A small class-conditioned image flow-matching model, trained from scratch.
Model: 1.26M parameters, 32-pixel images, arch unet, norm groupnorm.
Data: trained on photos of arthropod specimens (BIOSCAN-5M), 97500 training examples, 1.5 epochs.
Rows from block 11, named by matrix and row number. Rows with one number belong to one channel. Each number is 128 + 24 x the weight over the matrix's rms, rounded and kept within 0 to 255. All counts start at 0. Numbers have three digits each.
# convs0: first 3x3 conv (model.decb.1.0.convs.0.weight, 48x96x3x3, standardized in use), inputs 18-23, a 3x3 kernel for each
# convs1: second 3x3 conv (model.decb.1.0.convs.1.weight, 48x48x3x3, standardized in use, transposed), outputs 18-23, a 3x3 kernel for each
convs0.0:101072089167128098200175134140127124140126131147137146143131124147133121176156138113117100130121112144133124115130179108120142117110113121126137132134138128139142
convs1.0:127143102140166175158126146129144181121101162144105134134121156101123135126129119166134134109170172110107153110108126110114086109105082084116116104127118124108147
convs0.1:106137159164135142191149113136140121115117112120125128131128133129118127122096091094108116108126134136145153061081096056079112084084099166154153155138142130119138
convs1.1:105154147108122135137119118171174145148141129113114116154106112106113131139108133181124136118113135099114097113112133141121094124113106052096056108135156176189162
convs0.2:116108108122125103135130128131134119127121114103088095146102128151134166126134154074083085099101077108120092093125086123138134108120130078103108100114117081106117
convs1.2:126125104129155112164166148136136146151145143145134129123098124118139121107113129119120118126129113132134132153144153147145143144141135096110138100129151138134120
convs0.3:153164136130143136136119122108108113118116123130134139138173178115129137098085094176159155162144135155138135097114134105101143062057082147152162137166165126151157
convs1.3:085092112140125117114117092126115131156136142162155150142134113155151108112113114084101091144132099137136139119138141117141157138130165142157173145125130116090127
convs0.4:147155182129147174095113141153128110141138127161136125125136149147153151141121113106123134104127122120131117103108116128143135125150139131148136127140139118137141
convs1.4:153137124099076121114122174096080074105094124125141135114097149099110127082104158172110141132141131120123121156164159165151128159120098116116135125090147120155145
convs0.5:077138169049082117087121140118132112109112122114118121123130163113114099107116082120094127129100122109117146159129126194146136129117109117137133115115130115096099
convs1.5:107130085106136132076159140147148131143128134146134131108101113126124109128158121143141132122124127130121131146150150135151167131137152101114106142163128113148142
convs0.6:121131128107130134090112132128136155125132145128127133130149136133152148142156149100114127104115133101113132141103077155120092164129101157154156148150159134133143
convs1.6:113093095103129145112092120140161124154159124145153146150105138160122100137134150155143128133158141124170151106134110122151107139134113105113133138168126156126135
convs0.7:083096156048065096066078115117109112140124110158139123150143129133126132126114123135137157122127140102109120194135095190151125122134129111106141122112137136109111
convs1.7:108074084126171100126140160147116080118121101118121120185089170160152088104106162142037083162160069080137153124139184118129156126121156138161147115167136112086142
convs0.8:155130057159169119177185150147119149145136139136137161113115071107138109126156142145121117170155131156120132116120112126160150110156170128121156147133152157135136
convs1.8:116111118094136115132094084151144160165148144155155151133114091123135096134124110164148128155155135140154154125127134145122124141135112149129127120126131123140135
convs0.9:123117100142129112129086075147127105130140123154118115088093142101114143106089131099115112093096112093103121105107109129107082162120085121112129112123134142137151
convs1.9:088114071109141113136117120149140156126139138132125119136095125122118128140138157095087095106093122138123136142124135136125138117135146117131119124123101138127141
convs0.10:097126178154156206200167172114115101125111107124126105136159191144154190144134160128142131137139138145145145115127158096109142137135163130137108120138107112119107
convs1.10:130100182102088146115120136162142143153143128138134124100145092111128132145127142110116144167106157191137144111117098128109102142126113130130127094135145121154172
convs0.11:108159188093102136095088105143149157134143161126139159137145133125127103117118076158176168158150158156153147106098091116089088122093080139148125130148130129149126
convs1.11:153153134143120138145143113212180147190178135156156153125106112115101102127111096098105088110070085107089103119157182098135181104127179132120139160112141151088111
convs0.12:117130143115131154130145168116103111122125123137138122112121122097101112098101133132117109111113101098098092157140131142125133159141140114095105091106125110107118
convs1.12:121139122134171130091131147113134130111128116115126117133128132130118105128119102139114128129095103129109099131134139138129129134126124102136112136148124126143124
convs0.13:137131115123115119129130139087087099085092104090098117141112107126088108130124145169160155162156149162156152100093093112110090130124095145153126138134117129109112
convs1.13:101074162104114136151146147081083088096095101104101112190199201186164152177155109124161148150138128153123126140149140122126133116126136097130213119167119206142088
convs0.14:077068048081072053085080064157133126148131132145134134118125121079115117053098113128131122126134123124127117086107115076118143059086120117083091144116115152117116
convs1.14:157154153178106134174179146129113105151120106148138133090158119109096118137129106085100103092078153138124105155148117148156134139159156147116105147103128109141141
convs0.15:114139137136131125154124116106132148119139136115148141138137132140143155122133138099103114100103109108115101120122149102119151084107131115118112110116127121118115
convs1.15:108167147100155135103126097114135135107148132106137137124104107106122114103118138130075089164125130153159149167133134166125128157142133088107118151172143180177134
convs0.16:119119117143138159152144145159156154145152144127124116132151162116135150136152154121126114142125129143138129143108115130128119129110121142130133152120148135114131
convs1.16:150127121117129107145143125137146146123128121134125133153140139162130133141142125141117132141136137139161137128137136133142137131146140126139122123138121122147114
convs0.17:137160189100112134108120164117118131128129132143138146145159152108108115107129134132131127129133121122114119169115117140098093123092086154136149122111131131111135
convs1.17:122124110143153108134108091130120111127132112134138119127085133091140112108131144119107126129110091103100113113128137107132133098123129124113130133161139121139119
convs0.18:099084096088072059074082071120114122118119129118110124117152167087118129042066085132117109140130117149147137103077073146096064168126084145147167127121143113099121
convs1.18:140148171128133141118102141134159154130152143136147153134119117146123125142144138128145141174136136169143132128145144133149132142138128101090078143121101166131112
convs0.19:138129149124115109152135128153142134152131133146131128128159141130135132148152154104102104092089097091098102121126118144129087128123090132113116122115129109109125
convs1.19:078137095125182138122156087123131129124114120116121126143141140159164143136140112124139126122118122142116114125134138121125130117122130130128137156126163132116125
convs0.20:097107112119132132100106107126134151114123140114122145127129112156168152146154142099107113094098100090104099098099121137141156162165175129128112137145132139143136
convs1.20:104115136128116151166135119122124125129141130118124112099114117112109104119120115099084095128127120121121096096102123099109132104120147135166149139145122128142127
convs0.21:136136126123116113135138139169155149148130123132120114153154155162168157151156152149149154134154154144153168143145138151182179130167191132159165144169151154159128
convs1.21:190187178148160157133149225129113146136131156149148156125120135132138163137108112143150107113128128119122138124123123122124127137125119118132149153120113143116148
convs0.22:106117113097116120083115136126113100132131119135128120147156134127140126116138133136139143139135137131133136100098100118123110108117101103092112119098113125098112
convs1.22:174164156162133160182168205083066073106104084140143128131129143153143118115128121117124130156150143135140136119115124101112134095108134130126125131149110085106100
convs0.23:141155205115101139140105106138147151132139148127134139111124096108106067143134087122120134130126132129128130158135153189122114228143104142165163129171185115156188
convs1.23:155174149124136173145131170120133138138136136130141123100125118098116134133131122109128125099135151122118134132140128142122113165134104139134122134131122134136113
convs0.24:171142130183151130136137134114105104115116136115126118191138132200152148154108104091094104109103095108104105108098123109119143113144152136130131129134127127127117
convs1.24:096130109101163088118118111123101118127116118124099112143130145117147122166147152159165140119152132107130119133133111129124096110117096105128121130066143154137141
convs0.25:095090069090097096091110126135145147142150141151147136140142121157149133141143144153130115146125103144120099064065101063084124078112143130123130120112121103099115
convs1.25:121132136100171135115116146061103119041110171075140195126116116148142161121117139140145107111146114130155118134090141137102150128117187111152132222200135205112095
convs0.26:098099092080075078071075093125125115120115115119114120134132154126132149130139160106127136126139136140145146149148121155134086132089047120108101109110112112122132
convs1.26:131113141082124191140157173144126105116105101126124092153168132120150116123115067113214178143193112128102114154180101155122063128076056098094118079183157095177148
convs0.27:117103115137120128117105075139153172137158147134155136122103109151125122130094091162169148147155115135138111142150139115115104142141137130117101154131097162151106
convs1.27:097130127083115102103115081133125123146127119136111115188142148138132106165118140136119137138154149130144155138153151145155143136149133164126128124143134104093138
convs0.28:114122132110126148151172179118114128114123141124148142108133148110143146120148156109109107128119101131142128125128170121109146105079094113109114137122122145145152
convs1.28:138154136135155116152137126141147142144157150149160147107091102096092121108125131114097127138137149137128123134139151130136138134128132107107092118120136083115113
convs0.29:127129124133132121153135108115123119118122115121129117143134158152165189123129149106108104119105117119112119133137145140167166161168180126124108091102122110118119
convs1.29:139105111125126100123121118087099099122131119117117122125113125106109124112118146115119107115123104133122119108107086110101094111117101121117109118100088172125126
convs0.30:174160130131128100132114103122107117121114133107120131174172160143151114158148115139138142156153140141145131108124129143149146140135125121105099127123111122108105
convs1.30:105119089148150105137144102097121095094102099128109106126137147133144151131117135096072074126117130123133128111087077106080072086068083100104117121151131111147131
convs0.31:156171166116121149096108131129121125120106117121103106144157129128147130095109101115119126105122130103124136152138129156153153135123127136129137127118133115115115
convs1.31:164166149102054145155127101085126120088041103126099117051127077131145178150155159105128111132128152144142157115091069124117078114117091124129122161142153132128102
convs0.32:145120144168152124171182137122127131108122137110116130099088131137117111190148115130130148134143144127145145140106062195148076162166130088141160060082149084082102
convs1.32:151110095114084107104119162111090105122125136132143134089145132114142169135141137141183171088158187121109114132140138132134105146128092215142124146112151093181174
convs0.33:106136175114141161134125125128107089111114095127105110119134129121131145139137155090100107117093104110089087140139170118138137126141146139143125122123130144102144
convs1.33:112130110120134155097122111121123106136125121114126131128113111145133121147160146135139157144139129137128117144147151153156159153161164133135123128134110131133126
convs0.34:160126105142137114114120103147134143161133135156143143162128079163141109151137110131124130124134132122130130128145145106120108106108103117131136117148139111145154
convs1.34:110117094092149101097081094125109115124123124121132141131102106114151112096129142123094101163138134119165147124136143124135156145149142127137174119147100126121144
convs0.35:162120067188176123140183159112121116113114108128124123151147137153166157120150164120116114112110117100103107091083031120125110113125128112088110136105095164141113
convs1.35:140147114112129096162147076137138140151141142140145134145115100086149128103088159170129135113172153090120186141120123139133130133120135099143110107103162125107116
convs0.36:130116109094097102108124137137126116130127119131129118160146124153152139140152136143153152146155151145152147141128117142140137119125129134132129126128135125138144
convs1.36:138134071122122076067107187113088105103159136120127135131107092091111147118149156112090094148127225143169091161149174135135134131140116081131096114037053137109129
convs0.37:153139112159149135166157144119127132123132143133136143141121105152129112173160131115113102118111105110116110142117097159141116165151127118122133131129144133131127
convs1.37:138141114146167129138154131113078066129101099136125113076097123103105125107109116120118109132125107129106095120111084115129106102109115103114148107133112130128123
convs0.38:118117143117119147142143150120123126117123121116120117135147138119142138120136131136137143121137145115123130152128128158126150156131168089108122117154141131164140
convs1.38:132064147095074164116110155137125154133142132111116127097184131090150109124153137131174150166153095128110141137156105146115089139079074078088166068156158118138108
convs0.39:120144138134150155120146152135127133132124137128120134120148132123147140123138139125124124120128126113117111138150163140150158158156164124109115119109116123108119
convs1.39:140131119104136130147155128089109115111109122128132126117124109117085121135124136149128138133116117106104104112106105123102085121096078115098113123147131138144140
convs0.40:128128122120118109138133120129120121139121141135130137093151122105134117125142137120121116124120115126121119127138128115118133127131131143131143140135131140127132
convs1.40:131151177199127062105122199125156121133128149142147130130188142172125160139148129136152126121147128128124143130121135132130138141098156073061105117172113143175120
convs0.41:148126128113110113144129153134131144134129134139131147140119120140118120130113100140146149130129144130125130126126114141134120124121110107093101148140143116130118
convs1.41:127137147142160131144162131154138136128118140136137133130096125252184099127161134115116114114115120128128131125125133138151136134113123119142115138096152137127143
convs0.42:139143118097118117087111131119121129124119117124125115120153133096149127089133122096088094097106115053067069159142130130132148087100108114107131136129126117114108
convs1.42:109098109099156106098106108134127137133132125143143130107139127142192146125151149124120146123121104138111112139136149142133135126135135117132099116127128113148124
convs0.43:122118128119122117122123112104100118115106129103103121144113098133108127136108109130136134114132144106110123165135118166141102176146106112139140115137154107134140
convs1.43:163140113156142156139139148108141124129133125110128125095124138091099138092127116128102134104132114105155114133112146134117139128127140154131132134093151117093159
convs0.44:131140143168171157181179151128137118122132117123128110133181170145174163105132120133127130133113116134120112084140166087145167108143166151131116163138124166136139
convs1.44:117144078108169085136170135102125126118169130117145128152112181135101174100123104146110133124131097126141103098112128072120077082123088136142146122162096119138115
convs0.45:117122127121123130114117111121124124129131120136134122135130118135123097124118107116106116107089106102093092090097115085098097063067082141140151122124161126123157
convs1.45:123171155130145154144161131163141148162156146165160159128110121106167081109143133115122125121124126119130126152150141149132133136145130127134134092135139106130132
convs0.46:140142124105120112104129137119110114123110115108104106111138115083119107079109098109111110112108109114110108145174160143154161118107099107091089101099101105094113
convs1.46:127111147129089104108078115126164115130151144126139142157123145173068166146150153156111154142141127104135113134142149149140129157139129111102105103148139127110145
convs0.47:111119152108118136109112128134106119122098111135097117109173112113174140122176132150154167136143140134139134117114111139136142154162168124101130133101119149099140
convs1.47:117123112122136120142084109134139138129164118131129137165124161194176159183100108129121125128108138149144132124132133127132145122137143116167124089080131129172150