Weights of a small class-conditioned image flow-matching model.
Training: normuon at rate 0.0039, 2300 steps.
Data: trained on photos of arthropod specimens (BIOSCAN-5M), 97500 training examples, 1.5 epochs.
Rows from block 9 of a small class-conditioned image flow-matching model, named by matrix and row number. Rows with one number belong to one channel. Each number is 128 + 32 x the weight over its row's rms, rounded and kept within 0 to 255. All counts start at 0. Numbers have three digits each.
Before each channel's rows are labels from the 100 images, of 14976 (inputs lightly noised), where the channel reaches its highest value: "patch colour" is the nearest of a few named colours to the mean colour under the peak. Only what is clearly more common there than usual is listed. The data: photos of arthropod specimens (BIOSCAN-5M).
# convs0: first 3x3 conv (model.decb.0.1.convs.0.weight, 48x48x3x3, standardized in use, each kernel summed), inputs 0-47
# convs1: second 3x3 conv (model.decb.0.1.convs.1.weight, 48x48x3x3, standardized in use, transposed, each kernel summed), outputs 0-47

patch colour: brown; grey
convs0.9:106119129132076147107126161192133147129153081145127164107224145125117158186079127084132135161124081097167146126106113095095124159073099113176128
convs1.9:145123109171094107134119140065114094129092115117145110128050129092117142077139127127114124089146094127062184156154103170149070152169089150071097

patch colour: grey
convs0.20:148159160152118132122119115097137106233154168193134113125159155160106125109123128161083096139158157102114077072137131091150079113086102121093081
convs1.20:074097154136110139158158087089085130151148134084137165164103157061090092197154131157094129135114138163178142109111133116140187195159106104111145

patch colour: white
convs0.47:183137065191153119180095142071150141139124076139095140133127138128156083193177122147127127134075148139116090094077139190148139125093114118112112
convs1.47:157154099135116155116151122159101088185173164147171122168118085115146136118130160150075161200130120138128137133195165073196132124164111164140164

patch colour: white
convs0.8:100111130120116158114120183180182074155073136199110151171164166132123186136112105123078096096161134143125162082132116141133107083118077112102156
convs1.8:138138126163142087158114124071159135104144096080148135092137127111124123101157119153166094176103210067113086121130126124097075177155173185133088

patch colour: white
convs0.39:164107175209109092150162104066106107062115169158168096154140136176132145099150139146142127114142148109169121163067092144136150106084117102088110
convs1.39:116126171112144186123084134128122114146084095140144143066153119093125108149130077077097177141099151100077109078147141065166140115116110200173126

patch colour: pink
convs0.4:117048139133122118151120151099135155136084109137141137172124132139117133185145107105147174133110103129133140130104091028158172086102081212135127
convs1.4:049119143148067153174139125100063119109133133125096099092150157096105164126192130168131113119112133123123082174158112112091112113127204099136082

patch colour: white
convs0.22:076105066134160135171092107087128122175124135138148176109117128184075120091128099110124108142112102129105152067179160164186095130154192157110132
convs1.22:135129193104177176099143099174134178164150096130126078160170144166160118121125132108131148169097139110153081097110048146116136086096123091173158

patch colour: brown; black
convs0.31:162111148078101068141109126148175070142090194177177128157094109092159151142092189133119103117155155163105164122175120107100095104094123095117127
convs1.31:059170107104155139105087168126133124110192123085088182090165142151092140139130117118152161070141079110114076119113157168114155141183133100174139

patch colour: white
convs0.41:134135092118159163152101098111034085129177115164112118143164158144060061112106112144078120161128127170105139129153152162141165165132093178128118
convs1.41:138122140136155134114182125192132143130092111122092157140167108089188107083057087050110092095100112119100116131101129079127146106103068119161111

patch colour: grey
convs0.29:133075119119103134126117140117185110164180173138124107109098143113123116145123094110143124121072162047168101170132116194129087105152204087124166
convs1.29:119162131151172118082128133204153116152111142158112197176084112114194113120119143140090182135093097162152166098125183071159118125099105117109120

patch colour: grey; brown
convs0.45:136147121074147172061128141131110163169130143128149151152113138157163112129195112155087141138112168115107102129073113159094178140129133114112019
convs1.45:143081079101120144160118118084136077142137080155168123076126121128118138155084166108151140214147132145115142188170119169124096139087079137093175

patch colour: grey
convs0.30:137193127050115088137142071103151126186129130108156165106124099114096139136090125199101166132180122121079150127104159154131085128117175091165140
convs1.30:074112121184162134124169129119106170108084136134124154128101128174211119158101076120168119107082170151210143092106099122152119091129086140114131

patch colour: white
convs0.25:117150137063118169122061141153117098160168190113186154168116138111124122106107146133107084184131122172082171159072128115063134117128151136120094
convs1.25:181150132151100056099103211135181118136095075124082104150149136107122112191112138095110121109120161142126096099152104128165134136119082056143137

patch colour: white
convs0.24:142115145108119084134129169097162126110149141136205105159111197132155111091122084100155074119136139166164142124220136096071107109113142109116082
convs1.24:131185123173114123105099213141170146139112170071080148100163105143117095137127114094148168106146095145115127097061089149156159138180139101172141

patch colour: white
convs0.14:118112100164134155143173094141093126221153098148180115136152166123102094159093069104120155122067099108115076123094107160137129176133172165124110
convs1.14:134139171101127093130099126107134180096107164121036142158144101170167075101103141106098062119116147136129172141136121118066082092103080119126160

patch colour: white
convs0.7:091163162125133112161126165123105094106119083164114127128186135096186070147097128146110080132200131074088141140082143160132123086172125104164177
convs1.7:096103089173089108183109134126124165085118116164180113135132154127088129179177149120119110088099120121181153167194085114118138168129178077118087

patch colour: white
convs0.10:162095152132162095106124171009122145147106119138120099123125148134119093133102136201119139157203118155112133174094116075149157111129105105148147
convs1.10:105117095166118158146119112061097091095180090102071110155132128139144171141124121142131091131150175114077083119179130186097068169123111130107077

patch colour: grey
convs0.5:112116119113120091086131183164120156121171166129144141106172139158111184101122124102091087086091152084159092150128132166166071120124085098207161
convs1.5:123083107056106096144132041131109161151139161155158129172072136121128108131124129177091206142150103155095170099147142119133148133096124153099080

patch colour: white
convs0.1:154132111140204117156104187084169160130094107088086140101143158113059137186064107116127144096134127167104169153109091127105142136128116136192129
convs1.1:144143124168112142157142120151156123134138128112115156123165152203183168157132136153198030089132119130147077130138162151117078134120145187123090

patch colour: grey
convs0.12:060086160147102147154087136136147157174075153155149074122122166157058140128168119159150146154113131098123104168106109063176111118149092176111131
convs1.12:140105188076136151105102067068078125054087117095111139155141107136099108111146089120110151096095126148116118121107123136177220116108132141138099

patch colour: grey
convs0.23:093126090123118092158147140081142127144103144122117130168173140052138049150183133144125158160166140141058087152162151091127070155156112142107153
convs1.23:119120183066150187126110110145120141164134169147142076065114096118093139119119159184093161129112132136152129106094086174113126110083147101150210

patch colour: grey
convs0.17:093192186115168132127062153140140099180169136145103095119110167145057090127129122150121094115184144171135134121114162098122087140145081116077157
convs1.17:121072055152095113146158139073093118096147126142151111099096124062122125174112144095097159126137101112075159136113121168141211118169142163105095