{"arch": "unet", "model": "class-conditioned image flow-matching model", "dataset": "photos of arthropod specimens (BIOSCAN-5M)", "train_examples": 97500, "image_size": 32, "horizontal_flip": true, "conditioning": "class", "objective": "flow_matching", "cond_dim": 192, "targets": ["family"], "num_classes": 218, "cond_dropout": 0.1, "logit_normal_time": true, "norm": "groupnorm", "activation": "silu", "weight_standardization": true, "padding_mode": "reflect", "widths": [48, 48, 96], "blocks_per_level": 3, "scale_shift_norm": false, "attention": false, "upsampling": "nearest_conv", "init": "kaiming_normal", "residual_init": "scaled_by_depth", "optimizer": "normuon", "muon_scale": "match_rms_adamw", "lr": 0.0039, "momentum": 0.95, "nesterov": true, "orthogonalizer": "newton_schulz_5", "adamw_lr_other_params": 0.0015, "grad_clip": 0.5, "steps": 2300, "batch_size": 64, "epochs": 1.5, "lr_schedule": "cosine_restarts", "final_lr_fraction": 0, "warmup_steps": 230, "weight_decay": 0.3, "adamw_weight_decay_other_params": 0.01}
Rows from block 4, named by matrix and row number. Rows with one number belong to one channel. Each number is 500 + 25 x the weight over its row's rms, rounded and kept within 0 to 999. All counts start at 0. Numbers have three digits each. After the name is the row's rms in percent of the matrix's.
# convs0: first 3x3 conv (model.enc.1.1.convs.0.weight, 48x48x3x3, standardized in use), inputs 40-44, a 3x3 kernel for each
# convs1: second 3x3 conv (model.enc.1.1.convs.1.weight, 48x48x3x3, standardized in use, transposed), outputs 40-44, a 3x3 kernel for each
convs0.0 111:502528489505522527507554552533550545509516510471505488502513473507511508500528519502493515505520519458474502453464457506494477514480480
convs1.0 115:493489489496490516487522519519462553513491502464445474470472487492493497482465469468490477465479484498512493487501431503535486562526485
convs0.1 099:488498507483528514517543490486526513470494509484447453540486533515529529522482511496511491504489533509526490497478478472468518483481472
convs1.1 097:515493526489494536481478492474510494520521537512486489516499494489485485468482513490460488516487500488493499548500442500475516477491470
convs0.2 097:494474502527522493527532569511534502509479489497484468485567508482536534536562545515532522542528497549494451471504481500507483498497511
convs1.2 124:476501488489483510489501504506506492518509494505464495486498504528510479510464526467466494519501489529478451517518485541478489506493497
convs0.3 098:525472472470471473451471475512510484524498498529502480510495502505522488497519478496526520497524493513500498518507482505498494510535515
convs1.3 121:542554553515501477490490447503496491512499530503520558549518529503465529500485525528511529521499515547546536495475556488502509492494516
convs0.4 105:513486538511471514508473510512472476514494506501494526513500486502484499517480499471487478507495507444463474510494495500483494519496493
convs1.4 085:512512500493514514513495492513446465525519507530510524480508442504488516476453457558534491497537494521553527518491482521461471479504472
convs0.5 105:517539532505509526535474453513509507509522489571539525538569478523500477514480513515521503513511458494473500532528488515506477499503479
convs1.5 114:505504493492492491478505498482476479507469497510488505533494502522510472533483474487502502466472495464522505481449508461478503471466452
convs0.6 102:493531510514528476507491474467512498515508521497546550524508532522498488496461467493477508469446481473471528522489484482500491516505492
convs1.6 091:487492457490477495481506491428460490459499481508531503495488490490477446475498391537513464531483479461496501520501517514451508519474531
convs0.7 098:470496472495498479498488495519497494505523541493474497480506483498493512510451499497530539537527530492529529469486487498480486527512539
convs1.7 076:491480481494501503497478475492480487526498530518493532509520506471504511484477502460469487493512470497505510488484510529543513495516538
convs0.8 102:505493479523521478534559512510524498482494450462492479502498501508511514489541521513484491460502520448516472482484500520500486496458511
convs1.8 122:509480482519487514468500477491475525493526507510493509545498499519495492495470478484439491530487488533482514512503504527454479463502531
convs0.9 096:502504538482490513486480511482479474503505512489524521506508507510487515508504517443486489482474496496465462515488474501495518511517536
convs1.9 080:519532527503543525481517514466488488512516543518514569460497436497517483473514454498523523484487512505460524510549472537504479535480482
convs0.10 106:476489441451501485485500497497509494506470499520566524539450498535447478552485490529505466526483503580558511494498486500515497448497460
convs1.10 094:540533516511501509517518543516434512503503522527472544523504463500474462510484456500513485472486462508498502508521489473510468548519495
convs0.11 104:466464518497438546455481509505500503510492486530522556453530482457505483463509509513499512517526533520481547486514468483480472438455457
convs1.11 087:492518483491516486479543475456513487519525475523495502496510506488489500518463481450513449452511450475519485512507562498520497498496535
convs0.12 099:500476473489489469493500495493495450526510484517548495501540451498494467483483453501551520506502518518528509500498495495488476507469472
convs1.12 102:507484487539479488502507475524491486492476456576522491535487528521464516563488528501475512495502534466499538529488483531527468497508492
convs0.13 092:533519472509511484516511495512488520513469453513461477514530544543520509532527525476485522495521482443462455495446479478509493479508501
convs1.13 087:484500501488486498520448462517520499504495451487540496496533533503517501508509476522559551506501519534537549518515508520520493505506480
convs0.14 091:516477494509532520554523527525510506539499518512468522467464493471454502486489490467491487475506514455492512520489529525516506541485539
convs1.14 079:524523504488471506466474476503498506487500481486486492467464484497486474501502511484497460435442460455467472484547495516510504534545473
convs0.15 104:510520541523507536513508512538522516506541535477470473530512497525511482565484562485511498488474497503528467482535504485495486478530497
convs1.15 079:517493489472473504474458509471515466465519493470497468513451422513480544496470506570498533494550493544474522539510490534514502498456490
convs0.16 097:498493499521532513487461480517515550476467473483497493502519548494480506443468499516503505499493540534516481453506473486510494469510462
convs1.16 105:481493503474468469499495489524524491497518498485508472470550483496517496508519495485487510491515498505489507519488509528501548537512498
convs0.17 099:503504502529508524522545517488511542519488536476492488528525536517499565521509506471491511490506522528503484534499533533504479507460514
convs1.17 093:494509511475487529462495502503541500475523514484506545505530493488530505500533472521561489524510539495537520456502506492552543453533492
convs0.18 106:501504507508537504511551530475488497484496498459494465503488534494523525497512521507489507498494499492509500525490494498502527491489478
convs1.18 104:477442478518515495531498482512525557477478484522483530473484511518513500483523499467519473518537485532514488517511480560508507480542520
convs0.19 095:526526500513521491516504514531546483481515547505478481529519515492490510501496503513516550526474521472476477484480541504463502500478508
convs1.19 111:452460457495493480486503499476466507491464520530472488482467498493509502503475470511535501513558524530523486506523471524531471451530492
convs0.20 103:523512466540561528528506528507517506496473516514516498513517475524504497506531492500471512519470472481468482490496498482477504513525514
convs1.20 100:481494486486510496496511517534486545532482480514475496510476534520500500535506533536567542550516516537522510489493466506518549512493514
convs0.21 094:533542532489506504481466469501499511499533536465552517511483490485501469485471477479487502466521493486478475493506495515535507516516514
convs1.21 130:526546525494485488473461469473467486488489513483459486488467479505539527518502488515524498522499513487466465521517488525460504528474500
convs0.22 104:495505476503524523534515520465510484489482497520517508565538494502530489509539514449501472514515541482523555457480509493491475471531481
convs1.22 090:509505510485492513498550507490530573495487566498489513501482480539501522519504471476565567476523503529547517525460538514520516531529511
convs0.23 106:538508512561485516479446509500490548505519492511479512538524520539505516502496493489511496492519504477512538481486501458488493501488531
convs1.23 116:466504485469514477504513467498512487490486484535503509525555546484510495495509518518542531501493550530546538454504496480518509439516526
convs0.24 104:497495510469458483531536495481474490529478535491473494526495496500483475521478509508522504505508510478518476520493467490519465491479467
convs1.24 110:493485526537531558515497529489519488474517485507515525534502504527500502519480500539498502500516471481463514500482452502483503491482497
convs0.25 104:545504478532498486475506525569540493500499462482480473547498539457498487499487463548504537507501500506470493464508498517485505463509506
convs1.25 064:525534541516503517507482511497485492507480465480460466474526489491484513469508511528500522469473470449457457511495499511512529544495537
convs0.26 093:488502516546495521485499503508467480491486462494472487514552503511514518502508482495519509481519550515517517477458510478490489515484509
convs1.26 086:500476492489495482528496518468527455522462492465470507447469464467457481496468537471477468447479467483510456506535523548493484515527470
convs0.27 102:505481474481464446489502454514488480499469487456483467491483461504497492516521498500517504519536489517482479525545529486525513504477497
convs1.27 095:526504468495505497478539524506507508478465478490443467508479507503524493547545542499532543475463490494481460557520498504531528555517498
convs0.28 092:533533513491496462464498504502510474497497492506497456496498451489459494519525520538495477528493512484500482501510497514461469498488464
convs1.28 086:527527526538526531499500537506486485498476498492493519459500463476553503515529496506472521502490482502467493529526490520528469495457509
convs0.29 100:538518504492524554537507524488484475479477467474471476517502553484503476524502512496518530521495504485490492477468488502522506513509537
convs1.29 102:429440436500493521518522529516505506468488492495503519451510466499515527467483514477455479518521494508502487459502466510484488556558497
convs0.30 105:500458496504483516494503504485487474507472498479510544468498477530505469519503500502478452507497499498496514454522504492516501536502468
convs1.30 106:491500495512509516518525499469499499509532538480490494510540491497512457499519508515473558499506509488466512501494493478501482495495508
convs0.31 080:520589535506492500493471489448459502476528524526558541462490484467473466468478491471461453469449463452476467516515530488512500499528524
convs1.31 077:559565550504502508489503503470452498482484512496508532528444486505480476509509492474467466478466480499489523511524495495493499523500499
convs0.32 086:529521486558542515528518518468483473489499493491515517505499497543502499492517496453479473439448473479499495491484481497499503483515509
convs1.32 120:499514505469484474467474455520504498518511505529520501546511496526492495502482492525483509508500515533549528507504530525478512516496449
convs0.33 108:530535522523529500508499466516505530506503473514490483519495516545505486511520506512501497534521493503508498503487483499533533521525511
convs1.33 093:540489487529533527532519548486513467481489459473479477496507499502519497481485478499489460488491481484498483485536508453460467493484485
convs0.34 106:474464481505515485488501514459517477501489502430513445515497508511483493468463491575514504526469493543519504463485495484501491455480515
convs1.34 107:513537482542497533534548531558502544508520450479488505507500527504511504531539545472451505478478482505471466465498548496508528494504506
convs0.35 101:493469450512520559513502520510483495467487477499466515462470523496526511486522501444497521492487513478507528529512511505490487469504483
convs1.35 135:523513498494483507534546538465553517495523531474522500513492499496496535508538503506514510491508525553525487464530476492489478521505452
convs0.36 105:489498481492506551479466493513504524485507495488500547502520527495536496501503544549501488504474504542507497509537513497529523509490475
convs1.36 104:510530533475475444523518519534521527508488513539491481534539519536458466535541532502517530484485501506479500526507499419437492442461489
convs0.37 102:533486459511509482493496513485489516484489520528509521510497518478529519508497499494501523482540518516509519495551492489495485513544480
convs1.37 103:498507505523510504526524496496470490498452534524498551517509521507508517540517505480500487489461481470505510522456469522482490502449498
convs0.38 102:503504510520498498528559533503483514531486524548524524483484527501539534483491544518490489524540492503502482473489491513498523521504493
convs1.38 107:491458472525490462488465469479485493469498498554548535513505484485478467494526483485500483512491469524489518560492471529505457530505472
convs0.39 098:482521520505486511535499529494526523475505495502512511526521568536507534559540555493483452512508488488511521495504511488507506488525494
convs1.39 107:495483488498471497467506516500480538515471565450503502507492487482524549468518493527510495533517529482499478494470537462512501542477513
convs0.40 101:550543499494503550481544488471504485485497492506495491506506459522485528503561482473504513503522534511504498525474498516515490483497552
convs1.40 099:503488518488500491511483440509510485514481491529480522541487497560556504558476491535469526486476483523480492524550519525438455481528469
convs0.41 106:476554538504519477478454470490515452516550502525525454495496511489503474539514495493511491509487559476533543504501530482515536475503502
convs1.41 092:489538492498504510500526538519475527486477540550445537534485469535513524526526479497494515522533469502497487517454446505483484451492528
convs0.42 098:510468538506470506494519536527507484510483468515480476497548512521515533524499526533493460525518504488506482490541475505507506513516520
convs1.42 085:471478493501523498490519498532531499496483475472524491456518468488541530481529534500520546508505475519500520456504481491492511504527492
convs0.43 094:462468478460482461480459470497498510517480458490468489490470524514502500489459511485482502525526537519482517477472505516513534487502535
convs1.43 092:462463453527494516498491509506486482517483493496491539505479509535500544510514540481507509461502497459517467521531544496473555505511521
convs0.44 100:489482492464487474506493458508509503510490536500541488506503514459469493513525511511502527520512546485495536494473553495482512502510536
convs1.44 098:493509480512477481499498450489448478484537468533490511495487502538526533501506480521540497504493482438473459460490460506476442461465472
convs0.45 101:476484481475491519508511515502504513504536494482494506537523497518515531514513527509481504509472494485470518536514516497493531487551526
convs1.45 104:520491482523493526502493495533484485512449502505481526459452461478462500485478520510503507479511471513544493500472497451477478503488487
convs0.46 095:512519498501494498491488500512517506525520482521485426495497498492478473480475475504482480510502483533498492540513501503490494508480496
convs1.46 098:537509512507525524506514519530496488504455471492472514482493462516468483484490551519517498478480477517531494491482467530507507512501494
convs0.47 092:502490460479474463450452449496481510492498503555510501489509534493514519467465505502565496485510471512558510485513517529515531524489524
convs1.47 073:530517507486493483497493486475509498539512541473521485495504505471465481486482490484462488456468460495454493521504472502513474539514503